From a checkpoint of a small image classifier: num experts 32.
Rows from expert 18 of block 3, named by matrix and row number. Rows with one number belong to one neuron. Each number is 200 + 40 x the weight over the matrix's rms, rounded and kept within 0 to 999. All counts start at 0.
# gate: expert gate (model.blocks.3.mlp.gate, 32x160x320), inputs 64-127
# up: expert up (model.blocks.3.mlp.up, 32x160x320), inputs 64-127
# down: expert down (model.blocks.3.mlp.down, 32x320x160, transposed), outputs 64-127
gate.109,170,162,221,297,206,178,191,208,247,190,170,153,117,254,294,268,209,183,150,185,181,159,226,207,173,185,203,162,135,202,209,272,170,206,146,212,207,246,190,141,221,124,189,241,220,280,255,186,221,115,218,158,135,177,181,249,253,200,188,264,261,209,207,175
up.109,193,173,195,290,185,193,157,215,149,203,193,180,67,201,275,183,234,209,151,125,211,239,124,218,214,214,258,190,185,196,313,198,160,192,215,229,133,267,216,156,208,171,177,266,262,182,219,198,257,154,256,175,243,138,229,200,246,184,177,222,240,214,121,167
down.109,210,179,233,254,218,205,212,192,142,193,203,109,193,212,127,201,287,163,180,227,185,174,248,173,141,223,166,199,160,210,160,156,248,268,208,242,155,165,278,216,225,178,238,218,241,223,258,199,280,174,382,168,189,197,220,252,209,195,139,200,217,160,181,156
gate.110,217,197,253,169,213,198,208,204,216,221,160,229,265,284,230,219,197,150,224,199,198,166,236,185,200,285,129,188,205,232,180,222,205,193,197,297,122,251,145,165,192,222,122,165,261,215,215,263,215,161,207,195,290,297,181,179,210,253,188,214,206,148,220,267
up.110,169,206,242,165,192,253,206,149,209,246,198,230,265,281,254,206,149,131,192,216,217,145,239,177,177,211,149,200,176,214,182,255,225,193,167,282,104,227,119,127,229,200,149,212,226,228,246,272,186,137,189,183,316,256,187,219,202,240,172,236,237,172,200,299
down.110,185,168,184,156,220,266,198,182,204,213,212,142,196,225,168,227,196,177,199,144,140,221,218,287,231,137,212,217,186,256,264,203,278,179,202,162,212,188,110,225,143,218,196,156,183,141,110,192,178,185,224,239,191,180,244,158,201,171,206,277,122,153,131,285
gate.111,223,174,196,171,208,127,193,128,145,259,203,265,187,228,190,227,191,239,190,184,150,173,179,219,244,119,250,114,218,171,142,280,232,252,179,203,261,124,179,239,235,250,216,216,230,171,120,228,178,205,211,246,160,179,206,191,117,189,216,135,170,177,215,137
up.111,212,169,195,170,189,166,167,175,249,235,180,215,200,170,224,240,195,219,217,186,171,191,251,203,250,151,247,170,233,181,300,217,192,246,213,177,229,207,177,191,180,249,205,229,196,240,199,139,194,288,168,190,93,201,158,158,173,254,196,152,204,213,171,160
down.111,199,231,196,171,200,223,141,170,236,263,206,222,199,210,167,203,183,164,273,190,221,139,179,198,234,142,210,217,224,118,176,186,200,199,184,145,200,250,254,145,246,281,223,214,230,175,159,208,182,193,191,115,232,271,169,272,233,201,236,235,168,203,186,215
gate.112,221,227,211,118,194,149,236,199,242,161,239,235,276,217,260,237,206,217,211,172,168,187,259,254,232,165,255,197,213,252,182,169,225,197,181,161,151,237,203,161,185,173,178,162,152,208,253,269,198,174,149,189,199,191,196,182,161,174,199,261,207,216,265,195
up.112,162,92,179,256,201,264,156,177,159,208,134,221,176,190,203,131,144,194,175,188,185,210,154,130,209,266,139,207,199,122,252,231,225,156,225,194,232,198,178,248,211,234,214,223,244,188,145,200,182,266,208,156,209,243,220,185,263,179,158,134,222,159,147,174
down.112,159,194,265,231,194,233,176,176,214,237,187,203,238,163,177,197,199,249,229,173,236,234,270,175,173,189,217,202,229,180,184,188,244,164,139,216,193,178,185,235,224,252,158,215,177,206,183,100,186,262,163,186,215,185,213,187,213,221,240,144,245,175,159,209
gate.113,145,197,229,149,177,183,191,136,201,186,301,260,258,174,190,223,143,191,287,197,175,239,193,184,245,192,203,205,132,268,214,255,157,214,201,310,244,207,200,151,253,175,225,261,210,159,202,234,263,216,162,217,194,287,275,159,195,151,219,183,254,185,172,189
up.113,137,189,227,145,187,143,217,174,201,200,312,180,214,175,178,169,137,209,266,242,171,232,140,221,236,153,248,231,134,256,226,242,172,231,186,300,293,200,226,213,211,246,189,222,217,215,199,198,231,265,236,242,226,272,277,122,177,154,204,164,195,194,112,213
down.113,183,224,155,249,186,186,249,226,157,148,214,108,146,174,196,222,298,210,171,257,182,234,247,160,102,242,206,170,258,220,259,178,243,217,250,196,178,215,204,180,211,187,192,328,235,153,246,171,212,191,154,192,195,193,198,162,228,199,179,199,226,224,158,250
gate.114,202,205,195,200,190,203,202,199,198,203,191,210,195,197,191,206,203,193,213,200,195,193,206,202,194,203,202,197,199,194,204,202,204,202,199,193,200,207,191,204,206,205,200,199,216,184,201,206,201,203,197,203,199,197,215,204,199,202,205,206,214,192,192,206
up.114,203,199,196,206,204,199,197,195,200,196,199,209,195,199,206,199,210,224,207,197,215,209,190,205,220,200,203,214,201,204,208,191,207,191,199,204,192,199,209,201,203,212,206,204,196,214,193,186,188,193,197,184,198,206,199,213,200,203,207,199,200,206,206,199
down.114,205,198,196,186,190,212,185,207,197,204,187,206,194,214,197,203,211,205,192,205,185,186,201,199,211,192,189,205,209,197,208,198,203,204,207,200,201,199,197,189,207,188,201,188,198,193,208,211,203,202,207,201,198,190,200,205,200,201,202,202,206,193,209,205
gate.115,167,271,177,208,233,213,199,236,236,240,218,155,198,304,151,170,181,123,191,195,203,145,199,294,240,195,118,219,104,93,182,237,242,286,234,193,163,226,249,167,216,181,225,214,181,157,198,248,282,265,138,234,190,138,196,123,215,255,210,163,234,200,228,247
up.115,162,171,155,215,130,196,137,207,194,173,208,147,122,191,211,219,157,198,256,221,217,236,207,167,181,227,245,211,210,177,203,175,155,252,232,221,208,220,227,115,301,144,122,195,179,206,163,253,275,175,168,141,145,150,158,87,149,106,217,196,242,173,98,237
down.115,191,231,120,200,293,122,160,214,219,198,224,196,122,152,118,335,252,224,233,222,228,146,150,210,189,138,224,196,178,206,228,232,272,176,247,221,185,203,195,166,208,179,179,225,221,173,180,280,267,77,232,174,181,198,232,220,258,177,161,186,112,237,182,212
gate.116,233,219,209,267,177,186,217,188,262,198,197,147,314,192,248,296,180,162,187,131,187,248,271,74,164,190,222,217,175,94,245,185,96,198,186,188,199,183,237,209,211,238,212,223,219,195,186,155,145,152,180,234,211,177,291,145,155,217,224,182,185,160,210,250
up.116,244,262,246,214,225,142,222,254,168,270,228,187,250,82,163,253,119,159,202,157,147,204,169,207,224,161,176,181,263,135,153,210,174,142,154,216,237,243,206,170,253,220,143,199,177,259,183,214,235,164,199,194,235,264,137,229,174,199,225,283,203,183,206,194
down.116,221,164,82,220,207,255,227,122,221,219,233,183,256,226,257,202,222,170,191,186,210,199,254,221,157,173,254,207,224,249,232,151,183,135,186,201,284,219,249,172,212,166,222,197,202,182,214,138,121,212,179,168,191,193,186,128,304,126,202,142,182,210,215,221
gate.117,234,231,218,188,207,168,123,118,191,197,196,190,277,220,262,272,214,159,207,207,190,181,243,219,134,167,225,243,236,264,189,178,199,210,125,97,222,175,177,255,204,221,233,135,243,303,195,246,163,174,182,180,195,211,181,231,283,169,228,263,238,213,230,221
up.117,184,159,190,233,188,247,291,288,199,211,200,207,131,186,160,139,174,244,173,199,224,201,167,177,260,246,184,170,163,141,196,196,216,176,257,311,172,236,231,163,195,179,161,256,160,99,211,153,232,231,205,212,201,189,218,157,115,222,189,125,186,178,191,174
down.117,205,219,169,129,242,196,174,229,201,203,199,185,212,180,102,160,128,206,173,207,243,284,241,210,196,237,170,171,166,193,171,297,205,251,222,237,148,172,228,233,326,284,196,269,274,195,221,213,203,103,248,125,202,74,179,155,232,169,236,167,143,277,129,213
gate.118,235,243,219,179,207,147,209,192,185,216,253,209,155,257,187,211,152,194,128,238,112,241,225,180,243,207,223,222,192,162,212,226,219,152,215,198,192,154,178,238,145,233,177,187,215,200,125,270,179,193,174,215,172,228,204,257,170,248,125,232,134,184,105,198
up.118,203,170,170,271,194,219,157,205,282,206,150,221,157,174,197,193,248,171,251,200,307,160,208,267,186,140,253,181,198,219,213,212,171,260,244,168,228,246,142,211,226,148,159,209,253,209,263,160,165,187,220,197,236,169,209,145,310,184,252,161,235,228,272,255
down.118,216,236,187,201,341,168,271,186,250,148,189,188,205,213,203,192,227,217,189,170,176,277,164,175,243,218,193,186,178,169,240,242,117,120,258,237,112,130,167,206,242,209,253,165,132,209,148,161,251,263,154,255,196,186,233,198,158,190,213,223,139,168,132,217
gate.119,193,195,148,181,123,228,147,152,162,187,257,261,246,237,118,211,178,221,180,180,119,189,179,193,279,242,172,211,191,215,259,204,242,254,201,209,221,224,220,208,211,179,164,174,127,116,205,244,171,140,151,176,238,184,164,205,229,166,173,220,176,256,244,187
up.119,197,223,238,254,219,203,267,251,222,171,108,166,155,168,295,170,233,191,228,246,290,231,202,237,189,171,218,180,215,182,172,243,166,159,180,245,209,159,191,198,171,213,201,217,207,255,193,145,181,265,253,212,127,196,227,197,208,192,181,156,220,151,143,207
down.119,174,157,218,212,123,224,200,171,162,279,174,175,182,210,160,267,224,270,214,193,172,203,157,231,208,167,147,241,134,139,240,212,231,168,196,169,266,156,177,220,260,206,140,205,217,119,175,252,259,217,200,134,191,119,186,300,179,276,184,145,196,342,166,170
gate.120,201,207,198,206,199,203,199,193,198,206,203,195,198,206,196,199,208,202,208,196,195,201,202,194,192,196,203,202,202,200,199,201,203,195,194,198,197,205,202,199,195,194,202,204,197,194,203,199,199,195,201,207,194,196,207,200,196,198,200,200,201,203,198,200
up.120,200,200,199,203,204,196,196,206,205,203,202,199,203,207,207,205,198,205,201,198,200,210,208,203,197,199,201,198,198,192,197,197,205,198,203,207,199,192,204,207,202,197,201,201,198,207,200,201,205,210,202,202,200,195,205,206,202,197,198,195,203,200,200,197
down.120,202,203,196,197,199,197,194,203,204,203,196,198,201,200,198,200,200,206,201,204,196,198,204,197,196,201,201,196,198,200,203,202,205,204,205,203,203,205,200,195,199,208,206,203,202,201,197,201,195,202,196,202,201,193,200,201,205,200,201,194,197,198,202,199
gate.121,164,290,240,207,236,280,253,259,206,146,164,184,241,202,308,244,160,254,167,176,208,193,184,243,228,205,194,224,206,203,108,98,174,158,250,151,178,175,345,202,148,191,183,195,161,191,251,125,133,169,153,181,217,195,216,232,190,232,212,164,231,240,233,209
up.121,175,351,199,185,248,143,220,179,185,213,199,92,201,251,275,304,215,242,177,208,277,289,199,106,129,169,214,226,178,155,77,185,139,149,264,183,201,186,255,150,198,238,239,268,190,167,132,166,146,189,121,139,187,214,205,171,180,187,199,156,205,268,177,193
down.121,256,249,249,223,223,75,102,258,188,161,214,183,182,151,245,147,104,214,187,253,182,173,179,174,183,204,246,236,144,211,230,181,153,212,142,203,84,209,154,274,220,202,176,248,244,176,232,223,249,266,240,240,211,282,245,127,261,211,232,245,191,266,158,248
gate.122,251,225,217,165,134,205,68,167,221,253,148,258,264,310,177,180,225,134,169,154,212,230,291,171,211,245,244,163,238,155,244,171,235,231,151,219,225,142,212,272,251,169,187,126,306,229,217,244,180,236,249,200,163,175,163,223,208,153,254,171,205,167,188,254
up.122,136,159,198,267,274,203,330,209,182,157,250,164,118,96,228,205,205,260,209,242,177,184,85,253,156,165,165,199,167,230,167,190,165,139,260,198,170,251,217,152,143,261,179,269,81,176,212,140,225,187,138,198,226,217,232,197,200,234,154,197,194,230,197,186
down.122,184,257,190,236,228,176,195,191,153,216,193,151,104,179,249,254,186,258,132,230,174,150,185,216,217,140,229,144,259,214,264,111,239,172,236,183,127,100,211,182,265,212,215,249,203,231,245,179,108,237,178,238,238,169,276,190,253,257,232,176,187,221,239,181
gate.123,142,240,148,282,234,145,184,194,160,256,220,123,198,240,241,237,214,228,186,156,189,169,208,182,149,213,217,251,216,321,231,298,195,241,230,254,142,208,166,239,278,208,187,164,244,169,158,199,168,243,227,223,223,210,178,245,194,233,141,159,199,202,117,103
up.123,185,226,133,278,212,116,155,129,143,254,246,213,247,156,200,131,245,249,215,220,250,174,268,86,101,222,234,168,95,170,176,190,268,292,189,138,152,111,120,163,165,170,215,219,205,154,138,243,251,213,180,211,207,249,159,162,197,241,185,235,128,255,167,152
down.123,180,160,234,163,167,225,185,215,141,210,273,143,216,246,203,256,202,192,132,216,98,200,115,217,181,173,156,121,199,162,177,200,157,207,207,177,196,204,80,231,276,221,225,172,214,194,161,159,250,173,291,160,197,156,146,237,214,239,265,206,207,211,232,187
gate.124,251,148,239,297,265,210,266,239,209,149,185,180,107,212,223,257,172,214,257,134,129,238,167,132,222,92,182,185,256,203,228,226,241,250,142,186,175,160,176,246,221,199,159,228,290,241,199,259,197,117,144,188,113,214,168,151,286,247,164,157,211,190,248,154
up.124,259,197,253,275,261,195,220,230,233,170,263,209,122,190,224,209,168,170,236,137,178,212,146,122,209,147,209,191,295,262,270,203,303,236,199,173,117,194,218,176,207,202,159,251,254,244,168,273,175,180,137,188,102,223,175,165,255,240,191,154,210,191,252,130
down.124,232,186,218,203,178,230,240,259,192,146,226,151,150,265,204,141,196,259,205,226,213,176,288,241,183,265,117,241,169,166,178,235,214,233,122,137,208,152,126,239,149,113,183,212,156,268,148,217,221,166,271,131,260,197,146,117,132,89,190,120,290,247,164,293
gate.125,233,192,157,187,276,249,217,205,223,230,259,211,190,174,143,158,273,233,187,229,211,160,133,197,150,207,207,182,203,197,186,207,191,150,218,222,133,227,223,167,202,161,222,164,141,182,218,223,178,193,100,198,228,258,231,205,175,243,216,233,176,184,170,164
up.125,192,205,222,244,152,117,213,169,192,188,203,185,205,244,269,238,111,217,233,203,221,238,232,230,255,200,103,164,206,177,240,217,235,233,155,234,251,183,166,239,208,192,195,194,171,165,184,166,234,194,279,217,132,176,163,185,228,162,196,191,217,154,194,223
down.125,208,191,325,165,263,142,193,216,250,172,204,176,261,254,203,206,123,213,195,87,215,160,159,153,193,323,195,276,175,229,231,210,185,242,211,184,213,204,233,240,237,159,212,195,201,174,121,162,177,243,189,163,193,161,196,202,146,198,158,198,198,142,185,232
gate.126,251,201,176,226,254,274,251,164,169,206,247,179,182,217,161,210,166,231,190,181,168,229,263,202,185,177,166,171,226,167,204,219,151,284,202,144,162,193,269,192,246,210,167,150,153,209,262,271,133,248,253,194,247,227,187,169,200,144,185,138,217,221,223,265
up.126,156,154,189,174,175,112,160,228,233,143,242,208,242,161,210,165,196,148,224,225,250,138,207,150,170,272,177,255,189,173,174,204,232,178,172,242,267,205,196,215,160,159,134,262,278,148,156,237,160,185,141,183,176,188,207,203,231,253,198,171,203,203,185,202
down.126,250,166,229,57,234,216,141,230,235,247,188,164,226,273,189,193,205,111,185,230,221,153,174,232,204,184,229,186,184,252,183,144,168,183,234,281,163,185,197,201,184,182,166,221,224,236,177,245,248,140,203,278,121,169,181,164,225,141,274,119,154,176,170,200
gate.127,193,148,168,138,256,176,314,223,259,176,279,188,239,189,190,220,116,189,205,189,124,202,194,263,227,239,170,185,267,155,315,315,213,183,204,210,181,173,101,159,160,206,178,190,190,158,152,278,113,134,212,173,213,209,243,169,206,213,181,184,127,159,284,151
up.127,205,201,234,223,82,213,56,169,164,226,63,206,158,187,163,193,267,215,177,250,239,217,177,122,186,191,255,200,140,280,90,118,154,254,248,228,213,218,314,241,214,175,229,244,234,225,275,139,268,289,220,184,158,141,172,233,198,214,195,221,277,229,153,212
down.127,131,138,274,249,159,139,276,160,177,204,248,193,229,145,205,197,239,149,167,228,203,209,256,189,158,240,233,291,188,245,89,261,192,213,157,138,163,133,202,219,179,196,251,208,156,161,108,240,194,151,172,162,224,276,235,136,156,230,140,285,205,237,199,179
gate.128,240,137,179,178,204,222,280,185,209,246,253,249,206,163,233,230,142,144,159,156,151,210,168,268,220,206,120,204,266,224,252,241,163,202,262,222,211,289,133,223,364,171,210,284,254,145,182,121,87,165,246,202,357,168,231,207,184,225,284,209,132,178,233,232
up.128,232,180,187,173,203,229,287,181,184,269,218,264,181,184,223,215,142,155,149,167,137,201,167,243,206,216,159,181,251,219,255,263,158,174,272,190,191,303,100,227,351,169,206,273,250,151,168,142,101,181,227,170,348,194,196,213,168,220,287,193,131,182,218,212
down.128,166,171,190,234,190,264,219,188,188,270,171,179,308,139,232,190,173,198,209,213,319,229,112,185,190,132,233,202,124,214,214,245,205,198,256,233,166,171,194,238,95,253,165,229,254,269,209,219,233,142,169,238,205,217,196,248,194,224,220,114,259,143,184,228
gate.129,176,132,284,218,206,193,221,176,295,182,258,216,224,107,230,216,213,165,197,288,256,163,286,162,267,218,226,197,164,145,231,231,231,199,211,171,190,207,222,258,203,204,251,203,210,193,162,214,165,259,149,182,145,219,228,172,186,302,123,205,118,257,224,262
up.129,147,99,236,163,201,195,280,175,288,203,217,279,158,154,232,197,186,230,166,196,193,195,211,192,233,177,238,144,142,238,163,196,232,223,182,230,193,222,263,242,202,197,242,189,189,199,232,181,172,278,162,181,169,177,258,230,217,269,161,262,141,257,255,211
down.129,172,193,151,172,184,198,245,253,172,180,202,192,202,214,242,198,259,180,180,204,220,219,235,215,226,145,278,136,243,216,222,164,95,229,174,220,287,175,175,164,189,240,238,222,180,238,217,149,124,268,219,163,188,160,143,264,196,173,94,203,178,215,221,246
gate.130,253,190,204,186,198,181,213,202,207,173,192,181,224,257,228,217,182,242,231,229,257,194,276,209,166,229,239,211,141,178,192,226,216,231,269,171,153,192,264,226,203,180,245,162,326,211,176,148,137,226,124,228,141,148,202,157,144,202,195,236,134,264,160,233
up.130,264,233,339,272,167,275,200,193,210,220,198,183,151,202,216,189,230,226,187,207,255,179,181,173,260,180,207,200,248,225,203,260,174,255,254,170,229,222,260,188,151,178,212,241,164,161,181,226,173,236,175,149,199,132,229,193,258,147,201,203,173,250,237,332
down.130,238,163,213,93,102,261,136,231,158,154,175,143,217,177,272,254,276,249,208,130,223,183,158,254,201,209,219,254,215,187,215,236,231,219,190,196,273,180,174,133,240,174,124,250,141,208,285,267,180,201,164,100,202,276,156,263,278,201,169,267,183,172,241,251
gate.131,151,167,109,150,198,166,159,209,248,224,155,185,238,256,248,202,172,227,185,241,189,180,133,202,176,244,234,110,255,186,162,161,95,186,190,152,161,244,187,216,179,224,150,153,228,178,240,171,277,162,194,234,152,227,172,225,176,224,223,215,99,190,307,174
up.131,130,157,94,123,233,203,191,171,275,223,146,166,243,218,241,179,148,248,158,237,203,214,153,277,220,258,252,124,287,211,198,197,114,211,141,198,153,196,218,199,211,214,163,152,251,182,189,161,287,215,212,209,181,244,179,221,183,251,209,197,115,160,278,209
down.131,248,231,183,241,171,135,238,255,181,180,214,258,246,197,199,243,211,224,243,290,125,248,195,92,296,195,178,225,191,152,239,184,199,150,172,232,188,187,192,166,156,184,283,227,187,124,201,257,275,254,173,249,112,277,188,194,245,141,173,187,199,238,207,98
gate.132,226,192,278,155,158,172,138,177,217,166,225,124,170,266,175,235,161,155,190,156,225,212,207,177,276,191,229,282,162,231,190,222,231,230,260,206,227,149,212,144,115,197,237,170,174,235,347,214,257,128,180,225,193,288,152,261,204,195,174,249,210,298,165,181
up.132,165,227,131,184,197,162,202,198,204,233,224,324,219,205,228,245,200,223,220,244,228,155,232,212,191,196,227,201,219,236,197,227,199,175,189,147,196,173,204,179,263,240,183,149,153,212,124,184,184,238,171,225,158,177,252,171,144,234,206,150,193,165,212,155
down.132,175,204,181,205,223,227,283,215,279,183,245,116,205,144,264,207,195,150,141,165,135,228,288,266,224,145,186,181,277,213,131,226,198,179,151,266,293,117,253,249,218,173,168,154,159,262,164,235,187,236,217,191,286,212,186,174,233,197,164,149,166,179,171,235
gate.133,199,202,203,196,203,202,204,202,204,196,200,196,196,205,200,201,203,197,202,203,191,198,199,200,201,198,202,199,198,197,198,197,204,196,198,198,199,199,196,193,210,201,201,208,194,192,201,200,201,192,194,198,208,202,204,210,202,208,202,198,204,199,202,198
up.133,203,197,206,205,199,199,208,205,202,197,193,196,195,204,203,203,190,199,200,199,202,205,195,205,204,203,207,203,207,198,201,193,199,197,199,200,202,207,200,199,201,195,196,199,202,198,204,198,200,196,197,204,202,200,197,204,203,199,200,198,197,204,195,204
down.133,198,203,205,201,200,202,203,203,199,206,198,199,198,206,200,195,203,199,200,204,200,200,199,202,193,194,197,197,203,200,196,204,207,199,201,200,200,203,199,201,201,196,201,199,200,203,200,201,194,202,201,204,207,198,200,199,199,199,195,198,197,206,201,199
gate.134,190,134,247,264,192,157,157,169,209,229,168,167,196,210,172,178,202,244,224,184,188,251,220,242,202,138,263,190,292,248,170,242,144,221,199,238,256,224,166,195,138,205,169,230,153,190,167,207,212,199,262,175,205,244,173,218,207,153,206,162,177,237,183,175
up.134,190,223,175,202,173,216,243,219,183,159,184,196,252,144,227,206,194,151,211,155,197,208,137,151,159,246,180,190,186,172,225,201,215,203,263,119,211,179,232,230,259,125,174,223,285,175,130,208,213,187,141,197,204,154,201,239,189,182,203,226,222,219,179,200
down.134,219,249,226,270,210,317,191,158,139,198,233,258,244,168,110,149,178,208,231,182,211,90,224,182,197,203,162,217,182,171,190,138,226,186,155,203,175,139,223,210,155,202,196,227,214,228,265,224,242,151,188,167,217,180,196,180,265,173,193,105,202,203,233,247
gate.135,217,104,240,283,153,238,167,97,177,307,266,186,166,239,201,269,189,241,307,175,220,198,175,198,210,243,231,246,143,243,127,293,281,166,154,182,194,206,199,143,160,233,158,141,228,282,151,199,213,188,166,237,166,262,240,208,253,210,241,218,164,237,157,277
up.135,163,202,167,214,220,176,203,188,229,163,140,238,257,182,99,217,169,264,252,120,205,181,252,302,216,219,221,151,191,147,135,169,225,218,182,233,221,89,255,174,170,211,233,193,216,229,183,216,159,174,230,251,186,172,164,266,162,173,160,182,128,174,187,214
down.135,137,195,201,173,294,252,203,242,253,233,197,283,245,250,234,171,188,198,237,196,211,173,131,252,271,232,155,142,254,163,141,284,176,192,240,204,194,124,236,174,208,136,181,225,201,259,228,131,123,225,257,159,171,292,229,241,254,231,133,205,203,183,218,152
gate.136,177,202,133,191,118,255,156,243,198,170,221,116,285,184,103,268,270,192,280,140,196,131,197,252,190,198,179,206,205,262,150,203,216,149,189,227,185,189,272,210,235,164,205,237,176,162,125,194,242,200,173,138,260,227,147,191,195,191,211,141,159,186,155,153
up.136,199,183,261,202,264,118,263,142,189,239,230,260,145,197,305,148,156,178,183,273,215,300,218,121,173,197,245,198,184,117,214,148,182,244,235,192,200,206,160,164,132,231,191,222,211,256,280,236,113,234,229,243,142,167,269,219,193,191,173,227,237,229,255,190
down.136,162,184,196,217,141,251,238,302,302,251,198,148,196,206,188,301,203,193,226,193,270,208,179,301,233,223,230,239,240,199,241,122,218,182,270,185,195,148,270,208,266,185,228,243,219,236,244,215,155,229,264,201,247,136,207,237,254,220,139,192,264,189,234,129
gate.137,282,134,137,199,172,164,156,221,214,172,261,209,235,204,239,224,191,197,166,240,152,180,247,185,224,278,210,276,188,130,175,245,185,221,123,183,117,227,194,207,100,191,154,269,233,191,207,186,253,238,197,82,145,305,132,226,99,219,177,200,218,166,272,184
up.137,143,160,113,235,197,151,196,156,216,167,217,190,203,188,109,148,282,159,194,205,219,240,238,188,212,215,188,184,230,217,187,204,174,204,154,253,79,231,218,202,135,169,161,203,174,254,193,93,248,177,223,143,215,195,137,181,120,214,157,252,219,250,239,200
down.137,256,199,195,212,135,263,306,138,193,139,291,253,199,191,143,170,178,129,240,115,150,191,238,143,283,228,184,177,227,212,163,248,158,193,183,208,165,149,179,179,221,247,127,180,220,141,174,225,191,191,129,152,178,158,219,159,171,131,188,263,250,238,195,163
gate.138,229,176,214,179,88,187,180,193,206,247,248,213,202,164,248,238,188,209,216,226,188,135,179,183,137,184,216,201,177,205,191,256,221,177,221,193,146,188,184,215,153,186,200,222,202,234,164,208,224,240,198,280,173,198,195,223,158,182,157,158,213,242,189,186
up.138,261,212,208,189,178,199,231,163,156,223,185,234,215,180,234,193,195,187,170,205,203,178,170,180,170,180,217,179,227,230,211,228,224,158,174,187,136,205,189,174,150,159,184,226,203,237,182,181,221,215,223,244,185,200,208,210,180,173,200,183,200,219,227,158
down.138,252,205,212,218,203,207,236,182,220,167,212,213,202,194,152,205,179,215,214,216,201,135,221,231,177,209,224,226,166,193,228,215,225,150,230,244,188,180,190,186,174,205,149,263,147,199,259,151,203,245,195,220,153,181,157,159,182,226,227,220,211,260,213,286
gate.139,172,174,169,335,237,191,167,212,165,210,217,175,313,185,200,120,214,138,142,156,238,218,237,133,165,189,208,271,109,158,292,225,168,149,212,187,228,198,191,226,162,191,161,233,200,275,136,244,118,171,238,209,167,301,166,167,275,184,191,222,222,203,119,249
up.139,213,207,233,168,234,183,164,197,221,171,190,184,134,173,205,202,177,223,228,237,196,171,146,226,196,101,196,154,315,222,221,133,257,224,150,140,257,196,201,206,228,175,290,128,226,159,225,153,234,151,142,134,210,101,231,257,190,215,172,156,206,201,203,157
down.139,202,265,150,161,178,321,193,143,189,275,162,186,184,202,248,168,244,231,221,182,219,218,216,224,189,182,272,164,277,207,208,66,125,247,181,175,195,231,250,216,220,207,166,140,186,238,186,198,220,168,175,202,176,148,186,175,173,198,221,157,109,206,128,244
gate.140,178,149,192,146,240,170,171,146,147,191,223,147,299,212,217,190,190,197,212,298,134,218,207,226,166,255,225,161,166,196,234,210,144,221,191,207,152,179,194,217,190,256,149,209,229,236,330,224,199,130,178,217,237,128,184,177,214,252,244,190,177,151,228,253
up.140,125,207,238,192,245,119,214,137,120,206,172,138,251,149,144,234,176,239,203,165,193,152,263,294,223,184,216,225,164,188,232,141,213,211,182,259,190,149,233,135,157,236,246,180,194,181,192,213,174,248,218,185,118,146,195,234,186,193,192,212,189,253,136,169
down.140,169,188,303,215,210,180,200,169,264,231,120,210,185,187,145,230,176,214,258,253,155,227,161,234,270,188,226,245,240,183,259,223,209,258,154,168,152,185,181,221,134,178,250,231,180,189,175,262,259,177,161,183,181,237,162,279,225,145,288,211,139,152,179,233
gate.141,137,122,154,314,189,241,164,182,205,202,237,222,162,189,154,171,311,204,264,277,226,150,177,207,207,210,162,186,224,170,176,201,156,239,180,122,206,199,188,158,221,240,195,266,288,207,215,137,201,229,185,210,172,276,162,222,196,164,253,198,213,299,201,176
up.141,146,199,180,309,153,282,205,173,211,152,245,228,153,164,132,148,281,253,262,258,208,197,166,224,208,157,149,164,201,241,173,153,190,220,163,132,219,179,202,180,195,214,186,209,245,196,166,97,182,212,182,186,212,256,192,211,151,180,231,184,236,267,174,198
down.141,229,203,112,197,168,245,175,150,165,194,157,192,161,175,259,246,263,170,204,172,186,170,121,253,221,162,232,164,246,216,199,266,151,154,124,172,214,215,142,246,156,206,191,113,201,269,182,227,184,209,143,188,169,237,117,252,181,150,173,263,196,180,220,156
gate.142,124,85,190,198,250,193,206,220,153,177,172,92,202,244,171,253,221,178,223,125,185,277,179,132,257,120,223,149,213,283,236,230,191,175,243,207,173,290,157,201,170,214,138,118,151,197,246,142,106,132,176,233,198,150,192,226,214,189,123,50,228,199,224,178
up.142,120,72,198,240,252,220,182,263,108,170,166,95,206,257,175,268,208,183,201,150,178,247,197,150,225,150,216,116,196,248,206,238,172,200,211,229,200,277,139,229,201,217,171,77,165,242,239,134,120,116,212,230,205,149,165,227,213,178,141,56,223,188,222,225
down.142,174,245,186,179,256,161,236,216,196,188,159,271,189,160,237,154,200,133,219,254,234,267,149,253,286,137,218,178,230,179,249,204,172,155,195,234,234,234,206,206,251,152,256,222,184,222,191,212,227,229,237,198,112,148,158,273,240,229,183,172,196,133,214,143
gate.143,207,205,196,191,188,195,207,203,208,206,208,211,196,192,200,192,205,211,208,216,194,205,192,206,194,210,199,185,188,216,191,204,197,194,198,197,197,197,199,208,200,195,200,198,196,204,188,205,214,198,200,194,208,199,210,207,205,186,203,202,180,189,188,191
up.143,204,208,197,205,197,187,196,199,188,201,186,188,203,212,204,197,193,201,199,202,201,202,215,196,210,201,192,196,210,201,196,217,209,206,187,189,203,197,206,207,196,206,199,197,202,223,204,209,202,205,201,203,196,200,188,203,189,198,197,209,207,205,185,215
down.143,205,194,203,207,194,195,211,198,198,201,208,195,201,204,201,199,192,196,197,210,207,201,208,211,196,194,212,198,190,202,198,204,205,202,197,187,206,193,189,213,204,196,207,188,209,198,201,199,193,204,208,192,206,195,204,194,207,203,200,203,206,188,212,206